Weights of a small self-supervised image encoder.
Data: trained on photos of plants and fungi (iNaturalist), 45211 training examples, 23.5 epochs.
Rows from block 7, named by matrix and row number. Each number is 128 + 32 x the weight over its row's rms, rounded and kept within 0 to 255. All counts start at 0. After the name is the row's rms in percent of the matrix's.
# pw2: token mixer project (model.blocks.7.mixer.pw2.weight, 128x256), inputs 128-191
pw2.21 100 [197 103 163 137 121 120 155  82 186 101 121 161 135 138 123 189  83 155 168 115  90  98 163 114 120 136 115 127  49 119 153 128 129 128 152  83 165 138 140 102 105 139 135 155 137 122  69 145 144 142  98 154 152 116 124  88 127  92 147 186 196 117 132  88]
pw2.22 104 [172 139 109  90 230 163 135 172 133 112 122  85 148 120 155  69 171 115 102  94 135 108 154 102 122 100  91  94 243 186 102 128 125  99 135  99 147 111 137 154 155 179 181 154 117 106 139 117 147 120 216 126  98 112 127 128 134 147 124 109 103 120 127 138]
pw2.23 107 [ 31 133 153 118 128 161 140 181 135 127  93 138 171 100 141 164 145 174 129 173 145 127 137 122 177 165 131 185  74 115 156 129 120 155 113 142 132 141 117 130 108 157 169 129 145 161 111 158 145 126 146 133 121 162 152  40 138 131 132 124  84 163 138 106]
pw2.24 104 [158 154 138 103 151 127 140 169 120 154 107 125 132 128 155 121 161  96 133  68  39 185 151  97 158 153 121 155 192  88 148 128  70 127 158 109 149 166 130  83 163 162 203 116 129 150 139 164 109 128 133 124  50 123 114 127 125 137 116 118 180  92 134 111]
pw2.25 088 [133 160 127 209 117 128 115 115 127 144  77 130  99 106 111  15 125 149 129  62 124 153 123 117 153 130 114 106  74 144  99 128 142  84 103 136  87 165 126 148  98 121  88 104 142 120 125 141 143 131 100 122 188 132 122 139  91 146  95  54  75 102 115 123]
pw2.26 105 [182  33 156 136 132 156 182 137  82 129 132 122 144 178 101 144 145 137 109 161 213 153 125 138 158 105 134  84  78  89 100 128 132  95 131 143 163 192  94 150 120 191 122  97 127 119 136 142 118 118 156 123 145 190 143 121 115 126  86  92 129 143 127 178]
pw2.27 102 [ 94 128 138 139 138 119 161 147 125 125 130  87 177 127 109 100  93 143  90 140 225 115  79 182 116 149 146 208  82 158 113 128 122 152 151 110 137 104 144 127  92 138 204 139 149 132 104 113  86 125 180 117  35 138 116  72  84 158 137 104  65 182 129 119]
pw2.28 111 [128 124 100  83 166 110 138 102 111 122 116 154  74 146 117 111  91 158  94 143  66 101 121  94 151  93 148 141  72 134 124 127 162 169  93 149  97  54 133 130 112 132 120 145 138 170 119 199 118 142 202 128 158 115 131 118 124 157 207 155 136 120 119 113]
pw2.29 104 [143 101 121 137 134 117 136 131 128 126 173 179 146 112 156 108 137  95  93 122  61 112 124  87 179 147 112 118  45 129 153 129  78 129  79  68  36 171 176 177  99 202  10 118 142 145 141 187 144 125 152 145  89 103 134 154 174 131 104 109 138 122 110 152]
pw2.30 095 [153 139 106  62 120 138 125 172 166 136 116  60 106 147 133 144 134 164 137  86 172 142 104 151 109 124 124 144 145 129 119 128 127 181 152  97  82 143 148 148 117 104  77  93 123 108 170 125 101 114 191 142 142 114 144 132 135 108 144 155 220  96 112 131]
pw2.31 096 [112 151 135 126 167 158 131 124 117 104 113 116  74  95  80 143  31 116 142  79 175 143 139  95 202 111  95 113 140 153 139 127 112 141 186  86 151  91  78  66 153 110 115 116 142 133  91  97 130 123 159 168 190  97 120 107 158 143  90  93 153 145 122  87]
pw2.32 101 [ 85 120 155 102 146 146 113 166 115 116 163 161 121  80 116 120  70 173 135 140  68 117 108 112 130  81 129  68  89 152 115 127 175 104 143  67 129 152 111 125 105 166  36 134 119 115  89 118 153 150 167 155 142 132 123  89 145 134 151 103 159  48 130  90]
pw2.33 096 [ 76 136 147 191  97 118 141  85 106 128 209  80 150 133 157 155 155 150 144 142  99 177 130 133  36 110 142 124 180 165 104 128 126  86 140 140  96  88 154 128 128 104  95 104 137 115 107 126 155 117 167 110  85 117 145 103 185  96 164 119 116  56 121 133]
pw2.34 100 [ 88 145 122 110 106 100 132 143 146 131 198 181 212 130 139  91 163 188 112  64 187 109 102  76 166 123 139 142 118 120 136 126 175 123 148  71 195 134  99 190 141 127 176 159 124 101 114 140 119 126 129 172  91 119 108 155 201 150  90 180  82 119 107 128]
pw2.35 090 [100 141  65 173 122 140 176  81 158 108 206 128 194 122 155 154 170 158 141 148 171 141 209 186 166 152 127 128 174  89 136 127 133 112 126 134 157 155 158 156 144 116 164 111 114  92 145 153 133 120  97 139  46  96 123 149  89 158 111 119  84 105 124  85]
pw2.36 106 [109 122 122 144 113 121 166 112 176 124 183 114 132 108 130 201 155 127 189 195 190 166 173 135 163 133 108 205   0 124 125 128 130  64 111  68 166 199  89 112 135 141  90 139 146 144 134 101 122 126 151 100 163 141 125  82 154 142 160 153 141 133 122 126]
pw2.37 095 [175 139 132 149 224 141 121 159 136 180  90  89 173 136  91 139 112  68 132 121  94 108 181 141 112 134 135 102 118  85 155 128 161  47 117 119 107 168 146 126 165 197 102 124 151 177 150 163 146 127 168 129 157 143 142 122 168 132  93 169 182 125 120 126]
pw2.38 102 [155 121  94 140 165 172 132 142 148 113 157  80 153 202 150 122  77 104 152 149 188  88 209  77 102 137 153  72 104  93 107 128 112 131 120  69  96  71 133 106 131 129 134 123 132 147 129 116  99 127 175  99  92 143 115 110 104 142 114 141 146  88 133 185]
pw2.39 103 [137 114 122  72 120 120 119  92 158  89 108 125 102 129 136  81 155 129  81 140 136 127 121 121  96 112 127 130 110 129 170 128 177 123 123 212  95  97 120  84  59 106 164 143 132 103 175  93 138 125 100 111  34 140 157 159  86 118 141 100  96 125 130 110]
pw2.40 093 [148 151 138 160 115 147  85 109 133  81 125 138  89  67 109 204 172 118 147  96 132 147 134 196  75  96 133  80 157  95 108 128 179 132 143 163 137 133 112  66 128 138  66 121 121 140 119 155 130 131 131 141 238  95 117 100 107 141 118 199 125 169 136 150]
pw2.41 090 [ 99  80 153 119  99 144  95  50  80  95 122 112 146 108 128 110 109  99  68  98 121 116 125 138 103 146 136 154 172 117 167 129 153 152 116 106 128  90  99 146 169 182 241 110 135 114 106 115 112 114 124 133 172 124 173 150 147 117 155 107  78  89 134 130]
pw2.42 097 [149 118 118 223 193 114 116 153 149 124 194 199 116 154 188 115 163 129 137 209 129 142 124 125 166 116 144 136  70 103 124 128 147 108  91 154 131 205 163  95 175 118 100 131 124 105 141 140 137 139  78 115 117 119 134 124  97 136 123 144 148 139 133 157]
pw2.43 097 [ 98 169 157  82 160 115 118 115 174 100 101 135  82 103  74 174 118 117 159 143  78 130  83  99 118 147 124  99 108 185 105 128 118  71  65 181 133  97 149 131 143 158 107 126 118  80 154 127 157 115 143 134 240 127 137  89 110 140 102 115  50 148 143 105]
pw2.44 089 [191  58 199  98 138 110 103 108 196 136  82 131 149 153 110  93 113 126 177  90 202 159 133 168 151 127  92 151 198 141 126 127 151 191 127 111 148 158 100 144 111  81 163 157 110 109 146 133  85 121  79 133  92  82  92 103 109 161 121 121 128 133 125 106]
pw2.45 103 [177 133  88 102 148 126  86 179 120 205 141 148 138 147 141 122 131 147 132 125  50 168 177 140 124 119  80 179 167 119 128 128 144  69  91 112 111 141 116 145 136 121 243 152 115 142 150 145  90 137 140 134 118  91 135 109 148 113 169 148 163 143 125 100]
pw2.46 096 [188 136 132  68  97 116  98 161 113 166 175 186 121  69  60 168 139 112 129 122 128  77 130 170  89 122 133 141 102 111  46 128 147  89 165 131 107 109 123 133 137 118 106 125 119 157 134 115 135 145 140 104 153 148 135  89 178 129 160 161 147 136 132  95]
pw2.47 101 [ 77 130 144 104 123 136  92  93  83 128 164 125 199  78 138 165 148 124 155 115 173  96 154 108 114 144 145 163 101 131 140 129 105 150 103 190 115 146  79 143 105  86 189 104 132 132  83 165  93 133 133 146  86 134 120 120  77 129 129 122 114 166 144 159]
pw2.48 093 [137 133 129  64 170 145 122  87 107 178 151 156  93 150  92 110 147 193 136  65 128 119 106 123  58 139 154  86 197  95 135 129 108  89 157 134 122  65  69  96  94 144 137 142 135 167  78 142 155 136 193 128 117  56 131 148  90 103 140 115 115 131 136  86]
pw2.49 097 [134 153 120 141 138 127 151 153 185  97 166  83 146 153 103  89 108  81 199 142 108 133 159  97 101 145 117  91 104 189 171 128 129 113 133  82 161  60 124 159 119 136 159 117 119 140  96 142  99 136 176 139  71  92 118 157 157 133 110 121 109 200 121 125]
pw2.50 096 [149 138 129 143 136 118 119 167 197 167  87 172 135 195 163 162 102 129 165 131 162 157 158 161 155 158 125 125  95 142 133 127 150 209 136  15 105 107 121 103 165 148 151 157 129 138  90 115  75 131 141 109 121 114 113 155 156 122  86  76 163  60 127 106]
pw2.51 092 [ 62  91 110 102 110 128 122  99  98 134 123  96  67 149 141  95  77  93 133  93 130 133  72 161  91 193 135 110 180  89 151 128 124 157 165 215 133 159 109 125  81 120 101 117 120 106 136 175 182 120 145 141 186 126 134 191 125 138 142 176 123 119 136  85]
pw2.52 097 [ 87 117 184 176 124 127 137  66 147 106  95 190  99  90  84 110 114 104 107 121 170 163 110 127 132 171 147 123 158 112 121 128 154 186 129  56  90 166 130 148  67 144 140  88 134 147 146 111  86 127 181 109 128 149  96 101 100 119 137 140  72 110 120 145]
pw2.53 091 [ 54  91  84 155 108 152 162 120 128 175 110 106 158 119 157 121 123 193 112 111 157  96 148 101 109 170 113 144 165 173 126 128  90 141 145 172 121  77 102  85 112 101 203 130 120 131  98 141 107 146  85 135  53  80 137 130 167 141 138 162 183 169 113 134]
pw2.54 111 [124 109 130 112 103 141 145 106 134  46  97 120  76 144 144 112 147 155 136 119 204 121 163  81 100 132 120 213 127  77  94 129  78 127 170 186  85 152 146 137 146 113 121 122 139 115 159  95 132 139  62 119 112 127 134 141 127 110  98 153 115 146 138 108]
pw2.55 102 [130 135 109 162 122 132 117  72  84 207 140 152 137 129  96  70 184 123  79  90  58 165 155 123 110 107 134 145  98 156 127 128 159 112 146 128  94 219 191  90 169 119   0 133  96 132 120 128 134 133  61 140 127 152 118 153 138 109  99 116  98 115 126 114]
pw2.56 105 [110 123  89 104 162 102 133  75 172 153 104 201 152 214  87 184 115 127 169 143 170 136  74  94 114 124 167 132 155 107 134 128 100 106  50 136 126 107 176 121 159 187 104 128 132 117 132 145 130 128 128 145 112 158 135 116 138 116  96 127 154 117 133 135]
pw2.57 095 [145  36  90 139 113 109 115 117 123 120 225 171 104 129 152 102 105  98 166 161 139 154 116 146  89 120 148 166 172  92 176 129 129  96  57 154 155  87 187 143 144  99 120 128 120 117 101 137 124 149 173 145 123 208 107 124  93 109 113 126  96 113 123 175]
pw2.58 102 [153  95 114 141 150 131 123 121  89 120  77 117  96 105 143 102 101 171 105  48  79 148 131 152  81 145 131 113 190 165  79 127 133 155 114 210 162 136 161 117  93  96 155 131 111 133 103 106 130 124 150 115 106 126 119  88 183 110 136 116 146 151 130 128]
pw2.59 093 [161 110  90 138 125 184 111 147 153 129  92 183 134 172 139 134 153 132  99 152 121 108 166  85 113 119  96  40  76 123 152 127 141 161 108 158 167 154 121 111 138 201  62 133 131 179 137 120 115 128  92 113 148 112 118 164  84 130  49 173 141 178 121 129]
pw2.60 100 [114  60 151  91 163 101 118 169  78 168  64 154 155 148 143 165 105 108  89 157 140 129  91  80 107 128 128 129  84 167  96 127 133 137  94  11 109 128 147 162 128 169 217 148 124 151 187 120 104 135 151 155 108 143  98 185 155 136 137 152 108 150 136 114]
pw2.61 109 [101 128 162 151 125 130 111 122 114 162 169 167 119 130 154  65 120 121 134 177 138 146 148 147 149  87 145 175 167 149 141 128 146 161  49 101  61 128 119 126 162 111 153  96 131 102 130 108 135 111 115 145 133 177 132 127 157  97 115  70  83  88 124 159]
pw2.62 104 [103  92 158  85 128 130 129 156  63 133 150 157 154 126 153 133 154 170 146 125  94 135 136 157 156 154 166 133 109 151 103 129 137  99 159 108 124 103 122 139 165 165 156 107 126 143  76  63 125 121  78  96 159 139 111 148 144 154 143 142 106 154 136 127]
pw2.63 100 [208 160  50 170  98 102 151  64 146 127 162   7 101 122 142  76 129 135 149 140 112 118 149 146 109 124 124 116 194  99 155 128  81 108 153 133 105 175  90 153 140 136 238 166 134 156 113 108  86 130 139 145  46 156 162 141 148 154 128 139 200 158 128 117]
pw2.64 103 [ 89 161 132 133 111  83 143 151 176 132 177 145 122 136  33 102 139 165  87 158 109 135  93 159 127 130 113  70  67 167 162 128 151 149 131 155 164 144 109 122 151 132  93 127 139 100 170 138 111 141 124 100 197 130 104  91 139 144 142 175  66 168 124  99]
pw2.65 092 [103 154 116  81 139 119 132 172 117 116 145 175 100  97 122 108 103  89 142  97 104 125 140 149  67 141  99 160 155  94 143 128  93  52 154 142  72 137 108 136  90 135 180 140 119 136 119 149 124 136 178 122 146 134 130 147 123 112 157 128  69 174 119 140]
pw2.66 091 [111 167  88  97 155 129 139 115 142 135 163 147  63 140  92  50 104 134 107 116 151 145 151 138 130  96  81 158 112 136 106 127 128 171 124 121   7 184 105  80 125  85 144 105 112 116 148 114 118 135 157 129  79 137 108 129  86  86 145 117 177 100 140 125]
pw2.67 092 [111  99 123 149 127 123 133 141 109 141 106 163 119 132  81 120 180 155 117 104 237 118 134 121  59 187 135  32 122  75 107 128 124 158 121 138  83 173 153 123 133 135 119 129 113 145 103 121 117 140  17 139  98 137 119 101  99 131  97 130  45 108 142 156]
pw2.68 093 [115 131  70 165 131 170 108 126 105 170 166  81  95 122  72 127  80 138 151 168 117 117 128 100  66 106 110 112 226 134 150 128 119 129 133 203 112 107 109 172 126 100 142 148 139 120 161 106 143 122 182 127 140 123 124 146 143  86 146 156  99 117 133 149]
pw2.69 108 [202 143 117  92  84  99 102 104 176 102  53 142 120 105 112 156 124 127 120 157 117  78 149 126 144 116 121  75 128 178  96 127 159 189 147 194  88 105 117 134 133 137  85 123 135  77 133 134 138 125 116 134  93 125 107 185 124 135 100 118 217 107 120 126]
pw2.70 096 [118 123 170  90  29 157 104  83  95 123  81 152 119 108 170 101 122 102 166  95 180 183 110 140 132 169 157 152  77  88  99 128 174 140 110 117 145 164 126 155 173 104  23 130 135  89 128 128 100 130  86 110 117 113 121 136 143 134 157 110 179  98 112 147]