config.toml
arch = "caformer"
model = "self-supervised image encoder"
dataset = "photos of plants and fungi (iNaturalist)"
train_examples = 45211
image_size = 32
crop_scale_min = 0.3
horizontal_flip = true
translate = 0.12
color_jitter = 0.4
method = "simclr"
norm = "layernorm"
norm_position = "pre"
activation = "relu"
mlp_ratio = 4
head_dim = 32
fused_qkv = true
qk_norm = false
parallel_block = false
inner_norm = false
drop_path = 0.1
patch_size = [2, 2]
depths = [3, 6, 6]
widths = [64, 128, 256]
kernel_size = 3
projector_hidden = 512
projector_out = 256
projector_hidden_layers = 2
temperature = 0.2
init = "lecun_normal"
residual_init = "none"
optimizer = "muon"
muon_scale = "spectral"
lr = 0.025
momentum = 0.95
nesterov = true
orthogonalizer = "newton_schulz_5"
adamw_lr_other_params = 0.0011
grad_clip = 0.5
steps = 8300
batch_size = 128
epochs = 23.5
lr_schedule = "wsd"
decay_fraction = 0.4
final_lr_fraction = 0
warmup_steps = 410
weight_decay = 0.03
adamw_weight_decay_other_params = 0.05
Rows from block 7 of a small self-supervised image encoder, named by matrix and row number. Rows with one number belong to one neuron. Each number is 128 + 32 x the weight over its row's rms, rounded and kept within 0 to 255. All counts start at 0.
After each neuron's rows are labels from the 100 images, of 14976, where the neuron reaches its highest value: "responds to" is what is common among them. Only what is clearly more common there than usual is listed. The data: photos of plants and fungi (iNaturalist). In brackets: how many of the 100, against the usual share in percent.
# fc1: MLP up (model.blocks.7.mlp.fc1.weight, 512x128), inputs 0-127
# fc2: MLP down (model.blocks.7.mlp.fc2.weight, 128x512, transposed), outputs 0-127

fc1.435 [ 80 174 165 111 136 122  47  99 138 110 143  97 153 115 148 134 158 136 177 132 228 153 112 190 248 177 141 163 131 125 139 157  85 123 144 142 158 120 134 154 119 172 126 168 172 180 184 151 133  71 110  79 140 137 107  90  88 133 164 141  89 158  88 102  95 137  89 126 142 110 129  72 136 127 115 129 136  93 111  96 115 153 118 195 110 130 140 102 146  64 132 134 106  91 148 139 117 151 160 127 115 134 123 125 114  78  73 108 108  90 129 102  93 103 150 160 114 124  80 132 107 101 159 144  85  95  91 137]
fc2.435 [130  84 117 116 121 169 102 106  65 163 138 135  92 100 118 107 125  80 124 154 198 146 141 108 208 132  89 126 128 119 140 146 139 123 181 112 151  71  73 138 135 122 132 141  80  82  49 101 127 134 192 160  99 177 191 131 148 126  98 138 103  77 111 126  98  86 135 110 158 106 148 113 101 171 199 127  90 129 187 139 129 162  92  74 145  99  97 136  85 184 137 152 165 134  95 157 117 132 135 127  74  83 127 109 125 135 164 151 151 124  97 127 137 145  76 190 154 184 151 119 132  86 116 129 185 156 160 141]
responds to: class Liliopsida (26 vs 9.5)

fc1.506 [107 114 172 150 132 167 122 141 114 132 106 119 178  60 121 142  71 133 105 135 127  83 117 213 181 161 135  97  66 117 112 175 133 147 120  86  44 114  77 111  52 124 119 209 105 158 164 103 138 116 144 150 125 136 108 108 174 117 157 148 164 109 180 154 108  93 182 133 159 109 140 170 119 152 121 149  77  94 126 101 145 150  51 124 102 137 143 146 153 122 132 141  81 143 162 153  83 121 119 127 138 157 158  77  91 160 129 132 132 155 116 149 182 105 108 148 135 150 118 174 157 139 170 143 115  50  89 109]
fc2.506 [138 105 140 192  71 111 125 129 140 142 125 145 155 151  70 161 116 118  46 146 123 154  95 121 177 139 111 117  65 101 148  75 153 145 122 120 189  61 118 141 199 113 106 100 203 135  70 111 137  89 112 121 134 111 130 152 121  95  76 158  70 123  89 104 162  90 182 152 164 151 118 116 154 115 119 159 145 131 119  86  80 127 111 123 150  91  69 121 149  99 122 152 124 181  50 115 139 163 169 118 141 103 136 107 151 121 129 201 112  79 123 149 161 159 161 137 123 179 134 163 117 102 142 156 124 161 165 173]
responds to: class Liliopsida (26 vs 9.5)

fc1.475 [194 170 128 102  46 128 130  90  90 141 107 163 123  84  91 142 107 127 113 135 151 133 171 163  89 125 125 157 151 156 123 116 109  86 155  79 173 151 146 121 146 146 160 100  86 173 158  99 135 146 127 124 176 145  98 141  79 112 116 147 128 112 113  97 101 149  94 114 149 130 149  23 112  94  96 119 157 188 181 143  82 139 135 130 139 177 157  74 153 103 133 111 147 158  79 212 153 146 180 103  81 127 161  59 154 103 104 143 106 144  97 124 154 119 145 113  80 145 161 144 165 145 109 123 117  90 145  54]
fc2.475 [141 109 110 125  97  91  70 103  80 142 170  86 138  77  79 122 185 106 168 187 139  97  71 114 138 105 115  80 150 112 106 172 126 108 114 128 166 167 138 116 112 128  96 149 105  79 147 138 114 153 112 118 122 126 112 119 102 169 173 130  99 139 151 151 180 181 121 126 158  95 145 147 126  97 130  69 151  80  99 195 119 141 159 121 198 102 167 195  91 145 120 152 138 145 150 146  82 175 184  71 105  95 145 142 141 104 106 186 146  85  94 133 147 142  91 117 148  84 137 171  98 197  72 136 145 112 167 159]
responds to: class Liliopsida (30 vs 9.5)

fc1.30 [ 83 120 148 153 187 101 109  51 110 148  76 149 141  99 112 130 144  88 126 178 103 170 116 127 185  71 134  93 119 164 129 155 147 156 130 204 104 169  60 141 153 141 111 104  94 115 184 160 116 124 127 151 165 174 118 163 104 136 157 139 122 104 164  82 137 104 126 164  99 103 137 115 147 117 182 152 139  89 140 159 184  58 113 170 156 134 134 125 145  80  51 116 145 123 137 171 131 175 107 123 151 145 118 122 100 172 107 174  93  96  95 100 112 129 158 163 161 147 142 118 104 133  71 128 134  58  60 107]
fc2.30 [144 145 113 143  95 194 109 106 129  95 153 173 198 156 115 136 144 131 136 135  90 132 137 225 132 139 119 170 172  92 152 124 136 131  92 114 155 147 157 179 112 195  90 146  98 133  53 153 160 118  94 135 118 139 162 147  97  82  92  54 157 144  87 140 140 156 142 111  94 172 102 136 130 102  63 153 162 124 114  67 170  97 102 100 100  95  95 108 134 156 117 101 110 134 134 117 159 112 128 140 137 141 108  97 124 118 162 129  91 193 116  68 216 102 127 137  73 128  95 120 163 104  98 144 183 119 149  85]
responds to: order Caryophyllales (30 vs 7.8); family: Cactaceae (29 vs 3.3)

fc1.478 [ 90  93 169 141 108 156 152 124  98  92  97 119 161 125 111  93 209 172  75 111  92 125 106 147 139 110 169 107 137 122 127 126 140 149 103 122 177 157 133  74 129 177  89 102 118 152 174  94 112 149 149 109 124 123  97  94 127 135 127 142 131 155 136 160 169 167 163 101 116 159 124 112 122  80 128 167  24  49  93 141 152 169 167 164  86 161 171 100 105 131 155 152 127 108 118  67  78  95 189 189 118 138 147 114 168 133 173 127 198  85 163  83 107 147  95 145  96 133 120 123  76 135 132 133 187 129 139 143]
fc2.478 [133 122 147  98 180  87 170 116 153  83 152 146 144 196  65 115  89 171  95  94 182  60  99 106 142 140  44 142 129 200  74 189 148  64 116 161 106 153 101 162 157 125  87 111  69  90 146 161 132 110 112 131 161 114 147 120 159 116 117 168 141 163  99 143 156 131 126  94 106 131 142 112 106  83  69 113 193  81 118 130 153 160 167 110 182 141 168 139 143 116 148 102 124 170 131 189 175  82 108  66 108 148 149 117 133 171 151 160 145 123  98 117 155 144 122 102  98 113 116 128 115 129 107 137 138  87 144 119]
responds to: kingdom Fungi (27 vs 3.5); phylum Basidiomycota (25 vs 2.1); class Agaricomycetes (25 vs 2.1)

fc1.269 [103  85 112 161 142 119 108  66  83 116 160 115 178 138 119 151 152 143 108 173 198 114 150 114 121 115 171 101  83 171  95 107  99 124 134 181 131 121  99 111 144 101 153 161  57 127 131  96 169  98 204 181 120 154 128  64 110 101  95  96  56 152 145 103 184 143  78 114 160 101 120 136  82 150 159 126 180 122 123 163 129 162 121 162 105 107 155 141 121  51 156 128 133 140 167 109 163 140 176 108 157 145 138 140 136  68 114 178 129 101 169 135 149  85 149 132  78  65  91 119 177 122 120 158 125  95  90 119]
fc2.269 [131 121 192 134  90  97 114 151  57 114 158  82 146 118 113 126 135 148 136 133  68 104 111 119  78 173 137 135 136 104 154 105  99 150  96 195 100 125  75 168 136  99 136 161  96 117 128 150 131 101 106 109 118 149  84  70 182  55 185  95 145 156 150 160 181 121 124 148 168 138 110 126  86 139 112 101 133 162 148  57 163 173 187 118 134 166 115 117 111 168 103  94 127  87 159 119  93 174  88 187 153 123  59 162 160 120 108 133  88 140 180 112 134 135 152 100 168 134 112 172 156 164 112  86 114 182  88 143]
responds to: class Liliopsida (30 vs 9.5)

fc1.425 [102 129 154 113 154 125 110 126  97 116 177  58 100  53  76 130 104 133 204  65 126 155 130  99 153 134 192 126 135  97 118 107 103  75 149 164 112 137 153  62 136 173 130  65 131 113 149 126 195 143 109 157 127 138 122  75 156 152 150 107 108  72 134  85 135 156 114 120  66  92 189 121 159 150 110 159 129 118 194 130 178  98 128 129 101 135 159 118  94 136 175 162 141 140 136 192 171 125 120 129 155 156 153 112 115 149 163 122 147 131 161  94 156 156 134 148  39 105 115  84 141 103 139 152 133  68 133 162]
fc2.425 [ 72  54 145  84  50 133 157 185  99 186 114 138 146 159 157  71  87 129  99  88 141  53 137 124 124 147  95 111 102 131 175 162 103 170 154 115 169  98 118 133  94 141 165  80 133 143 166 110  95 153 145 108 130 169 104  93 141 172 170 124 135 179 118 183  89 149 115 137 131 100  81 121 123 155 120 106 125  75 116 151 120 157 118  87 127 102 129 106 138 154  72  94 139 122 176 123 128 121 141 149 125  93 100 125 169 139 152 141 101 129 139 121 200  73 118 185 108 130  80  91 108 176 183 169 145 153 178 168]
responds to: order Pinales (29 vs 2.7); class Pinopsida (29 vs 2.7)

fc1.5 [107 153 144 103 122  68 168  42 146 146 151 134 154  73 138 163 114 161 185 155 124  62 149 129 100 121 177 119 104 130 132 147 157 137 131 173  99 123 106 134 136 148 107 146 107 168 133 102 118 128 130  86 149 129  54  60 133 156 190 133  95 149 122 158 175 144  99  95 122 110 132  91 108  70  90 126  31  80  94 180  98 140 115 130 101 118 184  66 100 131 136 126 157 142  85 137 176 174 121 109 106 170 155 129 125 175 106 183 144 140 156 138 108 140 164 165 120 120 128 147 108 180 151 177 140  78  96 114]
fc2.5 [131  92 156 125 121  43 155 112  79 164 145 162 116 156 120 134 139  95 132  94 131 132 100 120 120 224  84 104 168 131 166 147  88 117 156 186 137 168 122  65 123 174  68  90 132 125 161  33 162 163 147 125 111  98 116 122 106 101 110 163  92 113 156  98 142 206  57 108 136 145 151 135 143 137 144 150  90 151 152 138 141  62 127 119 134 123 149 108 129 180 142 158 162 148 127 117 172  97 138  40 135 123 154 156 113  74 136 110 100 115 127 142 181 155 112 112 130  97 140 124 121 155  87 139 105 180 167 121]
responds to: class: Liliopsida (29 vs 9.5); order Asparagales (25 vs 4.5); family: Asparagaceae (25 vs 2.6)

fc1.401 [ 52 128 118 148 111 168 174 134  71 178 163 134 193  89  60 160 111 153 151 161 129  97 127 174 203  84 144  85  99 110  85 123 101 152 131 148 125 139 121 155 135 125  79 123 112 171 160 150 166 126 162 155 194 150 149 103 100 109 133  98 183 103  67 145 122 148 120 103 132 119  98 126 119 130 151 123 149  86  84 104 113 121 134 112 168  44 104  85 121  66  81 138 121 150 126 119 142 147 163 151 148 154 108 138 127 179 137  91 123 116 148 129 124 125  80 149 100 138 145 127 234 165 144 154 123  76 121  83]
fc2.401 [121  98 136 190  85  93 118 191 158 148 100 121 125  64 118 112 137 160 113  80 155 189 115 114 114 179 174 125 148 128 138  76 138 169 125 143 113 125  70 157 146 154  84 105 142 139 125 105 141 150 136 162 163 186 126 153 109  87 158 112 175 169 133 148 151  99 129 119 127 149 155 143 183 157  78 115 163 166  82 109 191 118 154 116  97  79 137 111  64 135 133  97 123 116 148  92 106 124  53 147 132 133 106 113  25 154 105 122 115 126  95 142 192  92 159  94 138 115 171 101  50 123 167 140 161 139 122 108]
responds to: family: Cactaceae (29 vs 3.3); species: Carnegiea gigantea (26 vs 0.3); text has "saguaro" (26 vs 0.3)

fc1.125 [168 143 157 136 106 147 121 149 161 142 134  71 175  76 135 172  96 103 123 107 103 173  94 132 111  84 170 138 137 123 110 142 148 108 169 138 100 141 152 147 167  77 120 177 151  85 153  79 129 228  93 146 107 114  88 116 130 145  85 130 107 145 112 121 136 147 112 128 162 124 146 120 106 107 141 126 148 165 177  89 124 223 122 101 141 168 149  98  63 102 124 165 118  83 161 134 110 125  93  81 133 147 106  71 130 125 132  67 148  79 121 128 188 176 116 168 139 104 102  91 156 132 127 144  37  76 164 172]
fc2.125 [ 82  95 148 119 200 110 101  98  64 124  98 142 121 130  89  80 109 144 106 150 179  89 104 119 148 131 164 152  98 161 128 146 172 170 108 179 149 175 151 144 127 112 115 186 132 190 147 168 104 142 102 201  87 158 112 158 140  79 152 108 144 148  94  68 129  93 126 113 125 139  76 122 100 175 127 110  88 152 139 161  70 120  90 131 123 123 128 116 102 168 135  67 112  88 163 119  90 146 115 106  84 111 141 195 160  86 126 139 184 138  91 126 162 130 126 168 161  82 113 141 126  93 150 160 175 191  84  91]
responds to: order Pinales (26 vs 2.7); class Pinopsida (26 vs 2.7)

fc1.495 [159 136 139 113  74 154 176 133  90 112 113 145 102  74 110  95  81 136 124 160 139 140 154 129 177 188 100 154 142 143 107 231  83 157 109  97 148 117 141  96 131 119 129 147 158  63 118 115 123 119  69 112 160 160 147 122 114 160 157 152 166 133 136  84 125 130  46 124 121 100  71  78 138 121 168 168 117 165 114 118  85 118 117 132 129 102 179 123  81 154 170  84 119 109 136 162 107 149 136 134 100 129 125 119 202  82 191 127 144 140  69 137 172 205  99 175 128 110 136 180 162 113 118 116 112 107  86 167]
fc2.495 [ 92 121 133 164 108 174 116 137 122 120  82 114  97 172  48 187 116 132 150 141  79 116 165 147 106 191 114 100 126 184 102  93 164 128 129 125 196 118 115 137 116  82 153 142 179  98  59 140 121 151 117  69  68 145 136 126 115 115 160 152 136 121 117 113  85 155 161 122 138 128 166 169 111 101 145 113 157 191 107 103 129 116 148 146 196 176 129  92 157 115 137  94 101 135 134 107 126  97 132  99 172  72  77 151 158 147  94 104 109 140 144 142 107  91 210  83 156 155 140 120 120  94 137 120 171  41 134 180]
responds to: order Caryophyllales (25 vs 7.8)

fc1.407 [114 143 182 169 208 154 125 128 103 179 112 119 139  92 146 171 191 139 118 149  49 135 131 102 135 108 127 120 189 148 165 133 190 137 128  88 112  92 155 120 107 135  85 123 141 103 154 125 133 141 152 147 157 118  71  88 121 118 122 122 113 177 105 161  96  75 147 130 160  82 164  61 116  99 124  84 122 109 101 132 147 102 116 125 139 104  95 130 165 157 169 196  89 158 120 196 116  92  82 162 114 124 149  97 141 126  92 199 135 161  79 155 101 100  99 129 117  96  86 136 200 126 106 132  81  79  82 138]
fc2.407 [122 185  69 131 111 103 136 166 170 117 112  94 226  58 121 192 123  89 149  80 181 122 157  73 123 144 112 117 151 128 159 149 181 150  96 148 159  90 119 128  82 124 125 155 107  99  53 166 137 148 153 132 147 156 142 122 141 121  72 162  93  96 135  88 149 148 146 149 127  92  94 157 149  88  94 108 129 136 194 102 144 138  94  91 148  98  90  63 148  96 152 157  98 115 131 136 215 133 122 140 170 107 104 154 141 115  64 130 113 106 145 143  72 143 159 135 121 126 109 150 153  76 170 174 138 132 126 118]
responds to: class Liliopsida (29 vs 9.5)

fc1.310 [116  99 165  92 128 142 178 130  88 134  77 167 164 111  88 153 121  71 113  45 162 184 156 188 116 143 154 151 124  96 126 107 177 182  63 168 113 161 149 153 156 170 159 122 110 160 123 117  91 115 151 124 117 146 138 124 113 155 138  99  79  77 121 148 159 143 147  66 157  98 151 153 147 115  86 125 134 169 174 146 119  69 114  36 130 136 160 117 146 132 103 103 123 110 192  83 165 122 100 166 123 132 134 101  94 197  99  75 118 110 150 140 137  79 122 112 131 142 149 129 128 161 154 149 104  69  85  86]
fc2.310 [115 105 119 144 163 126 167 128 146 164 150  75 167 105 133 154 118 136  94 192  77 127 135 161 118 115  75 175 147 129  57 145 107 107 131 188 119 122 138 121  66 183 171 120 147 159 133  87 168 177  94 162  80 206 142 124  56  82 158  80 170 128 125 117 152  54 116 139 129 137 136 140 145 103 107 142 115 121  83 152 125 155 131 119 168 162  79 152 128  93 132 130 140 125 170  92 110 124 170  59 133 194 133 130 106 114 138  77  96 138 132 147 124 100 113 137 194  71  98 119 103 143  98 169 180 107 113 103]
responds to: order Pinales (30 vs 2.7); class Pinopsida (30 vs 2.7); family: Pinaceae (28 vs 1.8)